config.yaml
decoder_norm_position: "pre"
decoder_parallel_block: false
beta1: 0.95
lr_schedule: "constant"
Rows from block 2 of the image encoder of a small image captioner, named by matrix and row number. Rows with one number belong to one channel. Each number is 200 + 20 x the weight over its row's rms, rounded and kept within 0 to 999. All counts start at 0. After the name is the row's rms in percent of the matrix's.
After each channel's rows are labels from the 100 images, of 14976, where the channel reaches its highest value: "strongest on" is what is common among them. Only what is clearly more common there than usual is listed. The data: regions of photos with short descriptions (Visual Genome).
# convs0: expand pointwise conv (encoder.blocks.2.convs.0.weight, 320x80x1x1), inputs 40-79
# convs2: project pointwise conv (encoder.blocks.2.convs.2.weight, 160x320x1x1, transposed), outputs 54-107

convs0.16,101,218,202,201,187,214,211,168,218,181,210,208,203,202,208,217,166,210,215,190,208,181,183,171,183,234,215,215,212,213,165,188,206,195,205,197,190,197,193,253,227
convs2.16,095,192,178,196,211,236,205,225,196,179,199,191,159,222,220,209,200,207,192,228,175,202,165,217,193,191,214,177,218,191,173,171,208,237,201,193,188,170,201,181,219,234,200,221,192,158,216,157,182,177,243,203,220,166,197
strongest on: text has "red"

convs0.173,090,189,185,213,208,200,207,204,191,190,209,214,233,203,214,203,188,233,199,206,208,202,161,166,202,196,231,190,195,203,188,189,189,179,203,213,221,176,226,197,228
convs2.173,119,201,237,165,208,206,234,196,222,156,185,210,226,188,212,163,225,178,198,218,177,201,189,186,192,226,193,171,231,211,176,243,191,196,237,169,204,199,177,181,185,210,179,160,222,181,206,184,181,166,202,219,170,151,237
strongest on: text has "sign"

convs0.85,103,177,185,229,206,239,205,212,205,181,204,237,181,212,179,208,219,156,167,215,224,188,195,213,207,207,220,252,203,195,215,180,201,223,196,224,191,179,225,182,224
convs2.85,111,203,187,203,210,194,183,183,217,173,218,216,181,204,195,201,183,203,184,199,227,238,189,212,223,185,215,247,186,193,171,180,198,199,219,203,213,190,163,205,201,166,140,203,213,190,200,201,190,186,225,226,200,215,200
strongest on: text has "sky"

convs0.153,102,201,213,198,191,204,198,207,221,188,226,194,230,187,147,183,217,196,202,232,193,196,191,184,218,218,188,161,218,230,195,214,226,252,218,231,206,222,213,218,222
convs2.153,098,203,202,183,191,204,202,237,238,209,195,195,146,221,203,222,233,213,205,227,187,205,211,224,205,158,178,228,222,187,245,198,180,173,200,200,200,225,203,218,180,207,162,234,211,231,211,241,243,175,210,203,172,207,193
strongest on: text has "blue"

convs0.314,092,197,216,185,205,183,209,225,198,197,208,195,205,206,240,177,179,221,241,160,230,200,207,195,187,195,241,193,178,223,232,212,193,180,180,211,216,216,204,205,219
convs2.314,091,194,210,225,223,174,193,199,180,219,180,182,226,197,211,205,190,195,196,250,157,203,167,128,155,192,208,186,183,171,198,172,233,180,200,181,206,213,216,217,231,199,221,192,192,209,196,194,167,202,189,161,174,207,175
strongest on: text has "red"

convs0.9,091,184,223,214,186,183,173,166,198,212,217,165,195,227,174,221,160,190,254,221,188,173,181,195,210,216,222,199,197,230,184,211,194,206,201,204,169,196,196,217,197
convs2.9,088,204,176,207,181,202,214,252,212,200,184,219,181,183,187,208,174,222,163,212,211,201,189,207,199,192,191,224,178,199,246,231,225,211,231,194,192,173,168,231,218,166,223,203,214,214,200,197,180,192,213,224,223,188,216
strongest on: text has "sign"

convs0.152,106,218,233,214,245,194,185,206,191,191,206,186,200,216,159,181,194,158,220,215,192,227,192,238,209,191,212,217,175,215,238,197,189,184,247,207,187,193,189,227,202
convs2.152,108,206,150,202,142,195,192,196,238,169,158,225,196,211,179,204,203,204,201,175,210,215,249,197,229,200,198,220,172,175,199,180,207,206,181,196,197,193,207,224,206,167,190,169,193,173,231,194,234,199,195,157,222,200,172
strongest on: text has "blue"

convs0.89,111,206,170,200,196,224,201,213,179,174,226,209,204,172,176,213,178,228,201,193,212,178,196,234,205,220,191,203,247,185,181,235,206,214,192,182,211,190,240,195,163
convs2.89,109,184,220,198,187,223,167,164,207,181,198,159,195,213,175,190,176,190,215,186,205,212,173,191,203,188,204,178,205,205,195,190,193,229,226,194,167,170,222,196,224,188,194,194,181,236,194,193,208,183,186,229,207,198,213
strongest on: text has "man"

convs0.216,099,225,193,200,193,188,242,198,202,217,217,203,184,202,206,217,236,233,188,198,185,182,179,188,209,210,186,173,218,213,178,205,240,192,188,241,218,172,190,171,184
convs2.216,105,217,192,220,184,155,184,184,215,223,180,208,179,236,239,217,199,210,187,207,197,172,194,185,176,186,201,196,209,179,191,181,208,227,204,202,210,184,222,188,245,222,173,193,199,150,196,190,201,171,228,212,190,208,232
strongest on: text has "black"

convs0.68,106,189,208,190,210,202,229,161,190,192,205,213,217,218,214,212,182,195,245,217,157,236,183,211,199,197,233,188,165,206,182,195,190,213,209,197,225,224,164,199,191
convs2.68,087,193,210,196,187,185,195,179,219,208,221,221,198,189,188,169,182,199,199,219,204,209,245,194,197,231,213,209,170,232,188,175,212,195,156,192,197,209,209,207,193,207,221,184,202,210,218,185,200,169,191,193,194,175,215
strongest on: text has "green"

convs0.167,104,223,206,189,209,228,191,182,241,188,212,175,218,163,190,184,183,197,192,188,213,214,192,209,196,198,200,182,210,228,218,205,176,158,216,227,211,219,184,207,192
convs2.167,111,187,182,177,190,198,216,190,224,217,203,189,184,222,218,221,194,177,182,192,177,186,209,185,226,188,200,203,172,201,191,192,202,228,158,182,204,215,202,203,190,194,237,218,198,174,217,235,213,195,202,207,226,227,198
strongest on: text has "blue"

convs0.307,090,209,172,217,209,191,208,217,189,228,235,225,200,204,195,232,216,231,205,189,205,178,186,192,204,204,220,199,230,198,230,235,207,231,167,206,197,227,158,219,211
convs2.307,102,203,170,192,212,211,197,196,187,184,203,223,194,163,221,213,218,156,193,192,204,186,208,203,186,200,194,194,235,170,191,196,139,213,208,150,212,203,188,225,168,203,197,205,224,217,185,180,205,243,194,198,186,198,221
strongest on: text has "man"

convs0.5,100,158,183,202,185,171,208,190,206,211,207,175,175,200,207,208,212,193,203,188,203,234,233,160,187,138,180,207,204,201,191,183,199,196,168,176,242,191,191,216,207
convs2.5,093,147,199,209,177,210,211,189,166,220,196,243,201,205,245,203,184,220,231,197,168,186,211,201,221,207,199,202,174,182,168,210,225,239,191,220,212,177,194,182,188,222,203,187,218,196,207,189,179,169,178,214,243,199,240
strongest on: text has "blue"