config.yaml
encoder_arch: "mobilenet_v2"
encoder_norm: "batchnorm"
encoder_stem: "deep"
encoder_widths: [40, 80, 160, 320]
label_smoothing: 0.1
decoder_activation: "gelu"
decoder_fused_qkv: false
init: "torch_default"
ema_decay: 0.995
warmup_steps: 440
Rows from block 2 of the image encoder of a small image captioner, named by matrix and row number. Rows with one number belong to one channel. Each number is 200 + 20 x the weight over its row's rms, rounded and kept within 0 to 999. All counts start at 0. After the name is the row's rms in percent of the matrix's.
After each channel's rows are labels from the 100 images, of 14976, where the channel reaches its highest value: "patch colour" is the nearest of a few named colours to the mean colour under the peak. Only what is clearly more common there than usual is listed. The data: regions of photos with short descriptions (Visual Genome).
# convs0: expand pointwise conv (encoder.blocks.2.convs.0.weight, 320x80x1x1), inputs 0-39
# convs1: depthwise 5x5 conv, stride 2 (encoder.blocks.2.convs.1.weight, 320x1x5x5, trained with AdamW), a 5x5 kernel
# convs2: project pointwise conv (encoder.blocks.2.convs.2.weight, 160x320x1x1, transposed), outputs 0-53

convs0.63,110,218,187,206,189,226,184,209,185,204,191,202,197,202,171,242,159,214,242,202,209,173,194,202,200,201,199,226,203,212,224,179,177,211,233,219,227,196,190,201,191
convs1.63,095,188,183,156,196,191,181,181,218,222,217,186,206,199,221,224,195,211,240,236,216,200,188,212,221,218
convs2.63,098,198,187,199,213,200,211,207,206,190,198,247,205,224,205,222,186,217,207,201,175,197,221,203,237,232,171,190,189,229,191,164,234,194,205,213,231,237,194,180,189,139,205,204,193,205,179,159,233,175,200,195,189,201,213
patch colour: brown

convs0.294,103,199,158,185,211,207,201,209,227,205,200,206,210,214,210,195,163,198,184,249,202,208,219,191,226,204,206,223,199,172,209,202,213,145,184,182,205,214,191,189,234
convs1.294,102,189,194,184,238,190,224,228,227,209,204,226,230,233,220,221,182,226,205,195,183,206,215,191,181,184
convs2.294,102,200,194,225,230,175,200,251,189,218,230,182,174,193,194,185,182,177,221,189,210,195,179,205,227,218,210,187,190,190,195,207,203,196,211,197,176,237,161,217,169,191,202,215,192,196,189,218,192,205,210,179,215,166,197
patch colour: blue

convs0.10,084,209,169,217,170,163,172,190,206,199,201,157,187,195,194,223,195,208,222,187,166,175,235,196,224,175,227,233,173,202,199,214,184,246,208,216,177,192,212,185,182
convs1.10,114,205,189,204,183,174,181,209,204,198,194,198,184,176,167,163,188,201,200,152,170,223,207,190,166,199
convs2.10,084,202,209,186,199,221,170,180,201,196,194,167,222,229,214,174,189,216,226,168,226,199,197,194,183,211,203,194,203,203,229,217,212,199,221,170,160,226,234,206,197,185,205,177,205,208,192,219,200,209,218,195,208,182,176
patch colour: white

convs0.92,104,209,178,197,198,183,171,184,208,194,193,201,201,203,218,195,234,214,183,213,200,216,167,181,182,211,230,218,184,174,188,172,207,225,194,177,200,197,186,185,230
convs1.92,092,189,212,243,208,224,198,201,228,241,191,168,202,224,213,217,183,221,189,192,223,171,206,202,215,192
convs2.92,104,159,199,185,177,218,259,232,216,212,213,212,174,179,216,204,211,217,189,175,207,219,209,219,176,206,208,208,213,193,197,181,198,233,168,201,186,180,168,228,207,224,194,210,227,221,183,203,236,203,203,193,209,173,238
patch colour: white

convs0.101,092,226,212,223,169,179,226,191,194,196,236,193,210,201,190,175,162,155,178,240,215,223,186,221,231,200,201,211,185,217,211,185,233,206,176,212,205,243,184,175,195
convs1.101,104,215,193,195,211,193,198,227,228,210,202,223,228,240,224,187,194,218,246,196,180,186,189,191,190,171
convs2.101,100,223,215,213,206,151,160,212,166,205,184,196,225,200,189,178,220,190,237,193,253,205,228,196,209,187,237,186,166,183,182,190,191,221,205,216,184,186,165,167,202,181,179,179,215,183,168,167,224,204,202,190,194,201,206
patch colour: blue; cyan

convs0.306,103,192,181,191,193,188,162,222,186,220,218,197,177,165,191,222,203,220,204,207,226,172,227,190,178,212,178,197,226,172,202,203,189,201,189,211,203,200,187,185,187
convs1.306,103,213,197,169,229,178,191,204,233,174,195,177,209,228,183,233,202,212,176,223,210,221,205,169,208,203
convs2.306,088,170,201,191,193,204,190,223,218,196,178,196,226,198,216,208,186,179,208,191,206,205,177,227,175,219,201,211,184,189,202,202,204,186,183,193,210,209,204,223,202,217,186,184,257,154,182,197,237,219,188,211,160,211,242
patch colour: orange

convs0.8,093,195,156,170,187,194,176,198,218,190,183,210,206,210,183,212,200,242,196,198,208,182,228,207,248,237,220,204,183,188,219,209,186,185,198,214,183,212,215,183,212
convs1.8,089,200,205,207,190,185,218,239,214,194,217,177,238,218,223,207,226,192,234,232,212,208,194,212,210,230
convs2.8,088,226,195,224,185,192,166,213,217,195,213,203,183,170,219,233,190,192,217,201,200,177,185,202,231,162,221,210,166,219,227,203,213,209,191,206,200,206,243,172,200,171,225,191,189,193,186,202,224,186,188,238,188,179,190
patch colour: orange

convs0.316,103,222,204,238,203,204,194,255,194,195,185,208,191,224,218,137,221,211,186,223,219,215,215,215,187,176,215,206,202,230,209,226,232,199,200,240,152,222,213,235,224
convs1.316,103,207,234,202,197,155,227,204,203,203,177,175,184,161,205,196,211,225,173,186,173,211,194,218,211,200
convs2.316,097,240,156,183,215,222,208,188,190,220,183,243,210,205,207,195,199,164,192,212,197,208,193,178,185,187,196,242,207,169,222,218,212,203,180,199,212,213,181,204,179,172,152,186,169,167,174,211,196,224,200,184,189,215,188
patch colour: black

convs0.4,083,187,210,200,227,191,224,218,218,212,227,230,169,194,219,217,191,168,195,235,213,191,189,179,232,223,194,203,151,214,233,193,246,204,204,173,167,196,197,210,185
convs1.4,103,212,213,212,210,205,222,227,188,180,183,238,208,181,170,208,207,232,227,172,183,218,208,190,182,172
convs2.4,100,218,232,197,216,195,179,158,201,221,152,216,193,224,205,163,190,184,194,192,191,226,181,208,234,197,187,186,196,219,213,178,205,182,151,212,206,197,216,204,224,194,219,204,204,184,183,182,192,201,179,188,212,196,228
patch colour: grey

convs0.251,099,198,186,185,187,165,217,205,170,217,206,190,164,209,192,195,188,227,150,163,225,215,173,183,191,210,203,179,196,195,222,207,206,168,236,209,213,189,197,190,229
convs1.251,099,189,191,209,198,191,179,228,216,235,194,184,214,211,241,192,174,177,218,235,228,195,190,201,225,217
convs2.251,122,199,186,184,209,186,237,162,160,195,242,186,194,178,163,225,233,181,209,164,162,185,170,187,209,216,222,186,218,206,201,237,181,174,211,170,225,224,190,178,178,231,189,174,210,214,249,180,188,209,202,215,173,232,204
patch colour: grey

convs0.273,094,200,214,207,173,205,182,211,213,178,185,195,195,215,201,177,235,178,215,200,201,192,183,181,183,174,178,199,247,214,212,181,202,192,158,212,238,205,224,205,234
convs1.273,094,196,198,208,209,178,171,210,186,162,198,191,205,212,152,173,197,200,205,166,181,192,219,190,173,176
convs2.273,096,207,177,208,206,207,206,207,209,177,181,204,240,236,207,186,182,181,223,230,186,177,228,179,189,197,209,178,179,185,202,176,179,210,238,200,184,192,159,196,204,220,180,214,158,231,219,194,229,235,190,179,205,192,185
patch colour: black

convs0.35,105,215,163,206,230,196,194,191,199,165,219,198,178,234,218,181,214,239,190,199,190,229,203,169,194,226,191,219,149,204,197,150,194,211,218,199,190,215,221,173,214
convs1.35,086,191,197,210,179,183,243,205,204,177,221,216,246,183,203,203,225,235,196,203,175,227,195,188,187,197
convs2.35,110,197,199,212,185,225,184,198,181,175,192,188,182,210,185,185,188,235,169,216,235,182,213,212,227,176,229,204,201,213,166,183,209,210,190,196,177,173,170,211,199,211,185,231,197,215,207,216,216,230,242,191,206,217,182
patch colour: white

convs0.71,104,213,192,181,194,197,217,203,241,214,217,194,235,207,230,221,210,161,198,231,201,215,196,164,192,216,218,198,216,193,235,194,206,178,177,213,182,208,185,226,178
convs1.71,098,199,220,211,182,172,205,191,235,216,186,184,206,218,243,199,217,226,214,233,191,184,231,208,184,214
convs2.71,103,239,176,202,196,196,199,234,176,202,193,216,203,249,212,182,211,215,185,202,207,253,231,207,189,234,224,213,169,212,208,214,190,203,199,177,176,217,194,202,189,211,177,195,161,212,178,194,186,184,164,208,181,200,181
patch colour: blue

convs0.165,104,207,170,205,192,186,176,204,224,175,187,192,200,192,205,212,197,196,176,167,223,185,231,215,259,201,201,219,219,250,195,195,195,208,199,227,200,187,215,173,202
convs1.165,105,217,169,200,227,208,201,178,194,186,189,188,204,219,234,175,170,203,173,196,162,182,180,222,223,204
convs2.165,098,176,185,209,199,193,192,186,197,222,205,197,200,215,202,220,232,200,185,182,189,216,235,195,201,159,186,191,224,179,185,211,193,222,174,171,226,203,226,210,197,168,189,252,203,202,209,188,199,163,155,197,183,197,189
patch colour: grey

convs0.310,112,190,166,156,208,192,200,159,188,246,225,209,204,241,213,225,191,156,206,209,175,201,203,189,205,219,191,177,195,160,196,222,207,165,226,222,201,194,197,198,178
convs1.310,104,216,216,184,193,225,210,191,214,225,218,201,191,181,213,218,176,159,183,202,202,201,229,167,204,242
convs2.310,112,232,204,192,192,154,210,210,193,204,182,228,207,196,207,219,197,185,179,182,154,223,171,193,217,205,186,203,173,196,197,194,192,201,229,215,146,203,191,176,220,203,197,203,170,172,191,197,195,209,209,241,215,193,170
patch colour: black

convs0.167,104,240,223,218,196,199,208,231,210,213,226,198,200,185,220,225,189,188,226,226,187,248,185,177,203,188,185,207,156,166,206,188,201,218,215,197,188,188,216,245,166
convs1.167,100,215,232,222,178,161,214,242,209,198,198,214,214,189,226,202,185,201,217,193,211,174,177,210,182,226
convs2.167,111,213,216,191,201,208,214,206,203,184,198,204,181,197,222,158,187,194,183,179,237,200,201,193,197,199,224,192,179,194,220,185,213,204,210,186,165,228,206,189,189,185,204,202,209,229,199,230,150,219,201,230,162,208,198
patch colour: blue

convs0.62,101,170,217,203,204,201,198,238,197,168,191,216,197,170,226,188,168,204,201,240,212,208,204,190,218,190,226,198,205,184,185,174,236,208,166,244,219,184,231,191,176
convs1.62,098,221,218,213,211,171,177,193,175,222,195,206,197,215,241,196,220,191,211,224,178,177,168,196,172,183
convs2.62,095,194,229,223,176,213,196,234,189,195,176,178,183,214,181,165,209,237,200,224,157,214,193,223,227,227,186,205,188,179,229,199,214,202,192,192,188,203,200,223,168,221,187,221,203,206,182,202,206,213,204,176,215,207,207
patch colour: grey

convs0.96,090,196,193,219,212,217,232,197,233,211,208,226,189,179,188,227,206,213,221,166,225,179,238,204,198,163,178,222,162,193,182,228,233,183,205,153,165,220,183,189,214
convs1.96,099,231,185,208,207,190,231,239,221,214,192,210,197,185,242,198,194,215,211,240,192,226,212,197,203,182
convs2.96,090,190,212,188,208,173,190,172,211,224,163,198,214,189,194,177,181,197,181,234,196,179,206,197,219,201,181,200,170,206,177,189,206,206,198,188,187,204,186,180,190,185,200,207,220,198,214,196,205,218,187,190,186,155,136
patch colour: red

convs0.143,094,174,183,235,200,216,225,203,211,186,180,198,186,206,215,195,200,238,211,214,224,225,209,200,198,191,176,209,172,211,196,197,184,205,187,227,200,213,196,189,238
convs1.143,090,217,196,202,208,197,229,178,213,227,157,201,223,238,184,206,205,198,225,190,175,222,184,214,231,202
convs2.143,088,195,196,191,193,210,201,206,173,228,169,188,211,200,184,186,199,201,181,197,196,190,200,215,158,194,172,207,185,181,197,216,228,198,198,195,189,172,189,229,186,222,180,228,201,228,192,232,224,203,208,184,186,198,219
patch colour: pink; white

convs0.206,105,198,182,204,253,199,232,181,184,174,192,206,200,210,205,147,201,211,183,212,175,208,202,183,177,179,221,207,186,182,223,193,185,200,187,181,233,211,154,222,204
convs1.206,094,154,192,202,191,229,194,231,209,188,179,219,199,217,237,183,221,198,213,220,180,228,194,206,192,177
convs2.206,089,234,198,192,167,206,204,165,188,207,215,199,185,171,205,229,235,243,204,208,198,225,187,200,230,192,204,195,224,197,253,210,172,219,205,186,208,191,189,205,182,209,201,183,208,188,171,175,225,223,213,227,202,199,178
patch colour: blue

convs0.218,095,188,185,169,196,197,205,188,202,205,171,215,192,231,217,204,173,233,186,236,219,174,228,187,199,236,204,187,219,198,208,184,189,207,193,206,216,224,221,191,199
convs1.218,097,183,178,213,187,175,164,185,182,165,218,215,213,229,223,202,199,216,193,203,220,214,182,203,242,199
convs2.218,097,227,201,230,226,208,237,225,173,205,238,190,189,197,190,191,177,192,210,171,172,196,235,220,181,191,191,176,218,221,201,185,171,215,215,205,181,209,172,179,199,151,200,180,203,199,186,223,171,213,217,238,197,226,204
patch colour: orange

convs0.242,098,222,195,168,149,186,228,218,182,191,219,181,186,210,197,202,198,166,192,203,196,202,159,220,228,170,197,193,212,207,256,182,181,183,156,181,186,210,189,205,194
convs1.242,101,215,198,206,192,203,204,223,188,236,211,224,190,238,242,216,217,188,218,192,232,164,190,186,199,197
convs2.242,104,206,197,180,186,192,219,227,180,208,222,209,197,168,190,205,203,191,205,183,170,182,207,168,189,215,232,158,167,211,200,218,217,218,218,196,188,211,190,190,210,215,189,192,179,161,221,206,203,173,140,219,171,200,214
patch colour: blue

convs0.112,106,246,190,184,168,174,215,222,209,179,201,193,192,182,221,200,163,200,216,222,204,186,182,237,198,204,200,215,213,204,193,191,181,220,206,164,164,178,216,209,194
convs1.112,103,212,176,186,209,192,217,168,178,181,226,186,222,208,170,180,161,221,227,226,192,218,194,198,213,213
convs2.112,107,221,178,185,194,189,214,208,213,211,188,189,158,168,227,230,180,207,202,202,201,193,200,185,218,198,230,193,206,193,214,159,213,210,203,205,179,193,192,223,227,179,226,234,184,220,216,211,208,214,201,181,198,197,200
patch colour: pink

convs0.191,110,190,206,188,195,191,231,186,205,218,196,168,183,230,183,200,147,198,196,225,184,205,187,196,198,206,225,200,170,208,198,182,175,214,188,220,232,194,162,189,192
convs1.191,106,168,184,210,206,204,202,183,191,206,224,185,170,171,224,217,166,172,187,224,230,207,175,211,197,220
convs2.191,109,214,198,163,196,186,159,244,202,191,172,202,195,177,203,222,198,203,178,255,214,236,184,228,197,220,205,205,193,200,227,166,189,175,220,225,233,197,219,194,216,205,214,213,184,219,184,183,171,214,181,220,228,190,225
patch colour: black

convs0.252,094,187,208,191,174,171,222,228,158,202,173,206,217,221,172,220,225,186,192,180,199,194,200,199,175,170,204,171,225,214,204,178,193,210,206,174,207,199,196,204,208
convs1.252,094,191,185,205,218,195,187,185,225,233,222,171,186,232,204,216,217,163,198,201,183,198,181,244,205,189
convs2.252,097,200,201,201,218,180,236,193,209,124,221,178,217,196,217,174,176,221,208,232,184,188,193,179,200,178,206,186,216,211,206,208,215,208,200,203,217,216,175,229,189,209,178,158,204,192,166,185,194,214,180,206,198,204,170
patch colour: pink

convs0.228,105,201,188,191,185,193,192,182,194,214,225,213,179,223,182,194,209,232,174,193,211,184,184,212,186,203,192,181,172,179,207,213,177,188,191,181,202,196,216,230,217
convs1.228,103,174,214,217,214,189,219,175,217,228,181,212,194,218,220,228,224,230,186,187,232,230,186,212,202,184
convs2.228,097,170,197,164,213,212,195,166,184,223,206,188,217,183,182,182,193,177,192,201,207,221,200,189,177,178,189,213,223,183,172,247,182,183,268,216,207,189,207,225,216,217,199,188,215,174,208,212,219,204,201,246,209,200,212
patch colour: orange

convs0.55,097,196,191,198,173,201,206,216,183,250,211,216,210,209,192,154,201,227,197,227,205,237,189,216,201,231,156,222,167,191,208,211,194,205,195,214,168,206,205,197,171
convs1.55,101,160,167,194,162,212,183,220,185,186,202,199,191,216,218,210,164,200,221,213,212,203,203,233,185,222
convs2.55,096,205,200,215,227,180,209,177,199,203,217,172,183,170,214,167,205,260,204,198,166,197,241,176,198,173,193,185,197,187,216,182,204,210,216,202,163,205,226,193,154,205,192,195,206,172,224,233,185,190,199,204,189,207,169
patch colour: white; pink

convs0.147,100,212,213,196,181,181,214,231,180,236,207,213,202,220,200,199,187,224,173,197,208,163,181,194,229,191,222,201,214,206,211,195,198,188,221,175,200,206,226,202,199
convs1.147,098,192,197,220,209,201,226,199,227,197,183,230,232,189,178,170,204,230,195,199,161,211,219,201,165,189
convs2.147,120,212,233,205,193,208,229,197,210,204,207,183,172,207,203,241,178,188,161,204,208,202,233,214,208,215,198,229,246,181,197,181,203,179,199,160,176,222,180,206,188,208,221,214,186,229,188,190,202,184,233,174,221,221,207
patch colour: grey

convs0.211,120,215,198,198,185,196,197,184,199,185,172,194,216,198,219,224,174,176,208,187,194,189,179,189,225,200,192,218,177,195,256,159,205,187,206,212,172,194,197,215,229
convs1.211,091,186,166,215,206,189,171,182,190,200,240,181,206,171,167,204,211,209,229,205,174,216,197,223,223,201
convs2.211,099,181,224,195,214,223,216,189,150,195,195,170,206,190,188,189,204,228,211,201,210,171,212,246,233,186,221,194,203,204,230,194,237,191,207,226,173,229,206,185,215,212,226,188,199,204,214,191,207,229,248,202,173,190,178
patch colour: blue

convs0.134,101,201,184,204,220,187,179,183,216,233,204,230,188,205,231,202,191,201,206,222,157,167,220,180,213,208,194,214,198,168,222,196,186,201,203,208,214,197,203,193,179
convs1.134,097,213,179,197,230,196,201,204,212,221,233,178,199,210,193,243,189,173,209,210,227,188,174,191,225,230
convs2.134,105,178,159,178,179,229,174,201,215,193,179,192,197,231,221,220,196,222,208,232,213,193,218,177,196,213,200,193,177,214,242,206,211,206,203,226,219,203,220,162,194,207,190,209,220,182,201,184,167,218,228,171,208,199,208
patch colour: black

convs0.298,094,137,203,206,228,226,202,212,163,194,208,178,179,232,198,173,177,207,197,207,203,165,178,208,191,230,212,205,183,169,192,212,185,202,205,212,217,177,202,207,171
convs1.298,108,178,217,184,206,218,197,187,186,170,217,178,205,165,180,179,165,164,192,205,172,186,197,174,207,210
convs2.298,099,179,193,192,178,202,221,207,190,222,193,186,195,214,169,185,207,208,221,199,208,213,177,210,176,234,208,162,212,194,179,182,170,185,209,234,168,161,187,180,201,210,240,207,178,191,204,208,190,229,166,211,201,192,182
patch colour: blue

convs0.232,112,226,189,198,220,210,207,192,216,181,172,189,222,188,218,182,210,186,220,223,200,205,210,202,183,232,179,200,239,214,221,207,192,217,185,216,186,169,193,199,241
convs1.232,104,203,201,190,227,225,181,221,246,207,193,213,201,190,179,175,201,168,210,187,166,173,220,213,203,220
convs2.232,107,229,211,234,178,225,187,196,203,207,202,187,193,179,190,213,177,198,205,200,220,189,234,184,175,211,193,183,203,227,227,210,229,207,210,165,178,203,215,165,218,174,216,177,190,202,212,167,215,200,155,202,220,176,233
patch colour: black

convs0.121,101,188,165,202,193,211,209,220,203,209,228,197,189,208,214,153,192,198,194,193,173,201,187,160,178,202,223,215,146,199,162,173,207,221,220,191,235,208,215,195,211
convs1.121,100,199,206,196,201,219,200,185,186,206,214,181,181,214,235,207,181,180,233,251,188,177,205,222,211,233
convs2.121,107,176,217,176,204,190,218,207,182,209,240,184,193,230,208,179,200,263,190,207,216,228,228,223,194,191,209,212,204,200,193,188,211,219,194,208,209,206,211,209,197,221,236,211,207,194,210,202,163,173,203,240,201,199,258
patch colour: pink

convs0.104,094,189,223,216,234,223,204,192,192,206,182,214,181,208,162,188,225,165,200,188,173,201,203,191,209,213,208,192,154,227,178,190,200,210,190,210,189,192,195,200,207
convs1.104,090,186,202,195,168,204,195,189,223,223,217,233,211,211,218,191,215,227,190,237,216,175,233,230,197,210
convs2.104,090,171,217,179,219,213,201,202,181,190,201,191,194,201,158,177,235,184,188,183,210,216,215,237,163,179,198,171,226,200,173,218,168,165,190,204,186,182,195,194,207,216,182,161,220,222,213,201,214,190,202,198,179,237,205
patch colour: orange

convs0.315,102,196,207,175,151,228,189,197,235,184,185,180,157,221,194,178,177,176,192,170,216,215,160,227,189,184,223,231,181,182,231,173,216,209,173,195,207,217,198,201,158
convs1.315,109,187,207,187,217,226,185,196,198,188,205,169,151,164,210,192,193,167,175,182,203,180,201,195,181,223
convs2.315,099,210,171,229,203,183,212,221,197,189,208,163,206,173,224,224,195,181,215,194,188,210,194,235,191,207,208,205,219,202,217,190,200,203,224,224,201,198,202,178,223,222,172,204,192,222,199,194,203,202,193,224,184,237,181
patch colour: grey

convs0.183,101,209,205,219,197,210,221,191,200,175,156,194,216,195,189,219,253,199,186,218,221,237,228,191,199,191,207,211,227,190,193,195,178,191,189,176,203,216,219,241,209
convs1.183,092,226,220,194,158,184,223,212,200,174,175,199,211,229,184,180,201,229,229,202,169,201,214,201,210,181
convs2.183,116,197,209,184,191,202,207,202,233,183,203,205,215,178,190,217,223,209,215,205,187,216,211,192,226,165,161,196,217,185,240,187,202,205,229,196,214,183,225,204,213,205,189,221,232,207,229,176,168,213,158,187,204,196,214
patch colour: black

convs0.221,102,230,226,204,185,188,169,189,196,213,179,224,209,212,206,195,198,188,227,229,199,174,207,215,220,249,178,212,183,224,206,222,186,221,231,183,216,211,186,209,190
convs1.221,091,211,188,192,205,169,202,182,177,192,221,183,200,208,200,235,198,225,226,232,212,188,240,222,234,201
convs2.221,098,208,206,199,223,208,179,204,181,194,230,217,206,212,188,233,220,202,239,194,240,176,221,184,238,187,213,161,243,207,177,242,198,220,221,175,181,218,161,206,221,198,229,231,213,214,216,210,210,198,210,195,175,200,190
patch colour: orange

convs0.124,098,175,196,194,204,192,216,214,188,208,190,210,197,197,183,219,211,228,183,222,196,138,207,203,187,201,189,209,184,217,173,184,213,214,204,227,216,202,197,164,200
convs1.124,112,216,190,202,168,178,194,224,171,181,165,198,219,190,178,170,208,209,184,203,187,209,194,208,157,173
convs2.124,101,177,207,206,201,176,221,225,177,185,199,188,232,220,193,196,205,203,200,232,189,205,186,171,195,213,191,230,183,201,220,211,214,177,198,205,194,200,194,212,182,263,177,200,203,203,172,215,212,218,204,176,220,191,170
patch colour: white

convs0.82,094,194,213,211,219,187,201,187,197,192,222,176,202,243,187,243,245,188,169,173,228,160,180,195,221,215,202,211,197,191,189,199,188,233,201,174,234,172,223,204,176
convs1.82,092,209,201,204,199,184,180,208,217,242,222,194,214,229,252,232,212,181,207,229,215,208,190,202,201,208
convs2.82,106,217,203,179,183,215,198,183,161,231,198,191,255,168,221,185,237,174,210,175,207,211,214,168,216,238,200,229,192,166,215,215,240,212,195,214,212,223,191,208,208,183,217,183,245,209,229,167,184,212,201,203,193,190,217
patch colour: brown

convs0.129,102,209,171,210,167,185,184,169,183,218,174,199,247,204,194,187,229,197,166,233,205,206,179,243,223,194,211,226,178,235,185,200,214,220,191,196,202,220,206,227,208
convs1.129,104,203,191,187,209,160,175,193,221,192,168,183,214,230,227,172,199,204,216,217,167,208,196,219,225,214
convs2.129,090,226,229,223,214,197,180,201,211,209,206,214,229,140,216,212,202,216,195,208,194,165,162,201,205,211,188,211,212,179,223,213,183,174,218,159,211,245,223,213,200,184,189,206,228,196,201,154,195,179,200,199,215,207,200
patch colour: black

convs0.270,105,215,189,213,208,175,215,216,210,216,201,218,172,193,166,219,184,228,214,160,212,188,182,200,233,195,190,184,189,226,208,230,179,205,174,212,218,168,188,179,216
convs1.270,102,192,203,200,222,226,217,202,194,235,192,186,201,196,181,216,198,218,187,203,241,220,178,195,231,153
convs2.270,093,212,233,197,176,173,177,223,206,217,213,213,192,218,180,216,178,228,214,210,193,243,209,252,201,220,191,208,209,186,198,206,165,218,212,258,182,181,215,200,202,202,216,183,181,200,204,206,217,212,171,194,186,201,214
patch colour: pink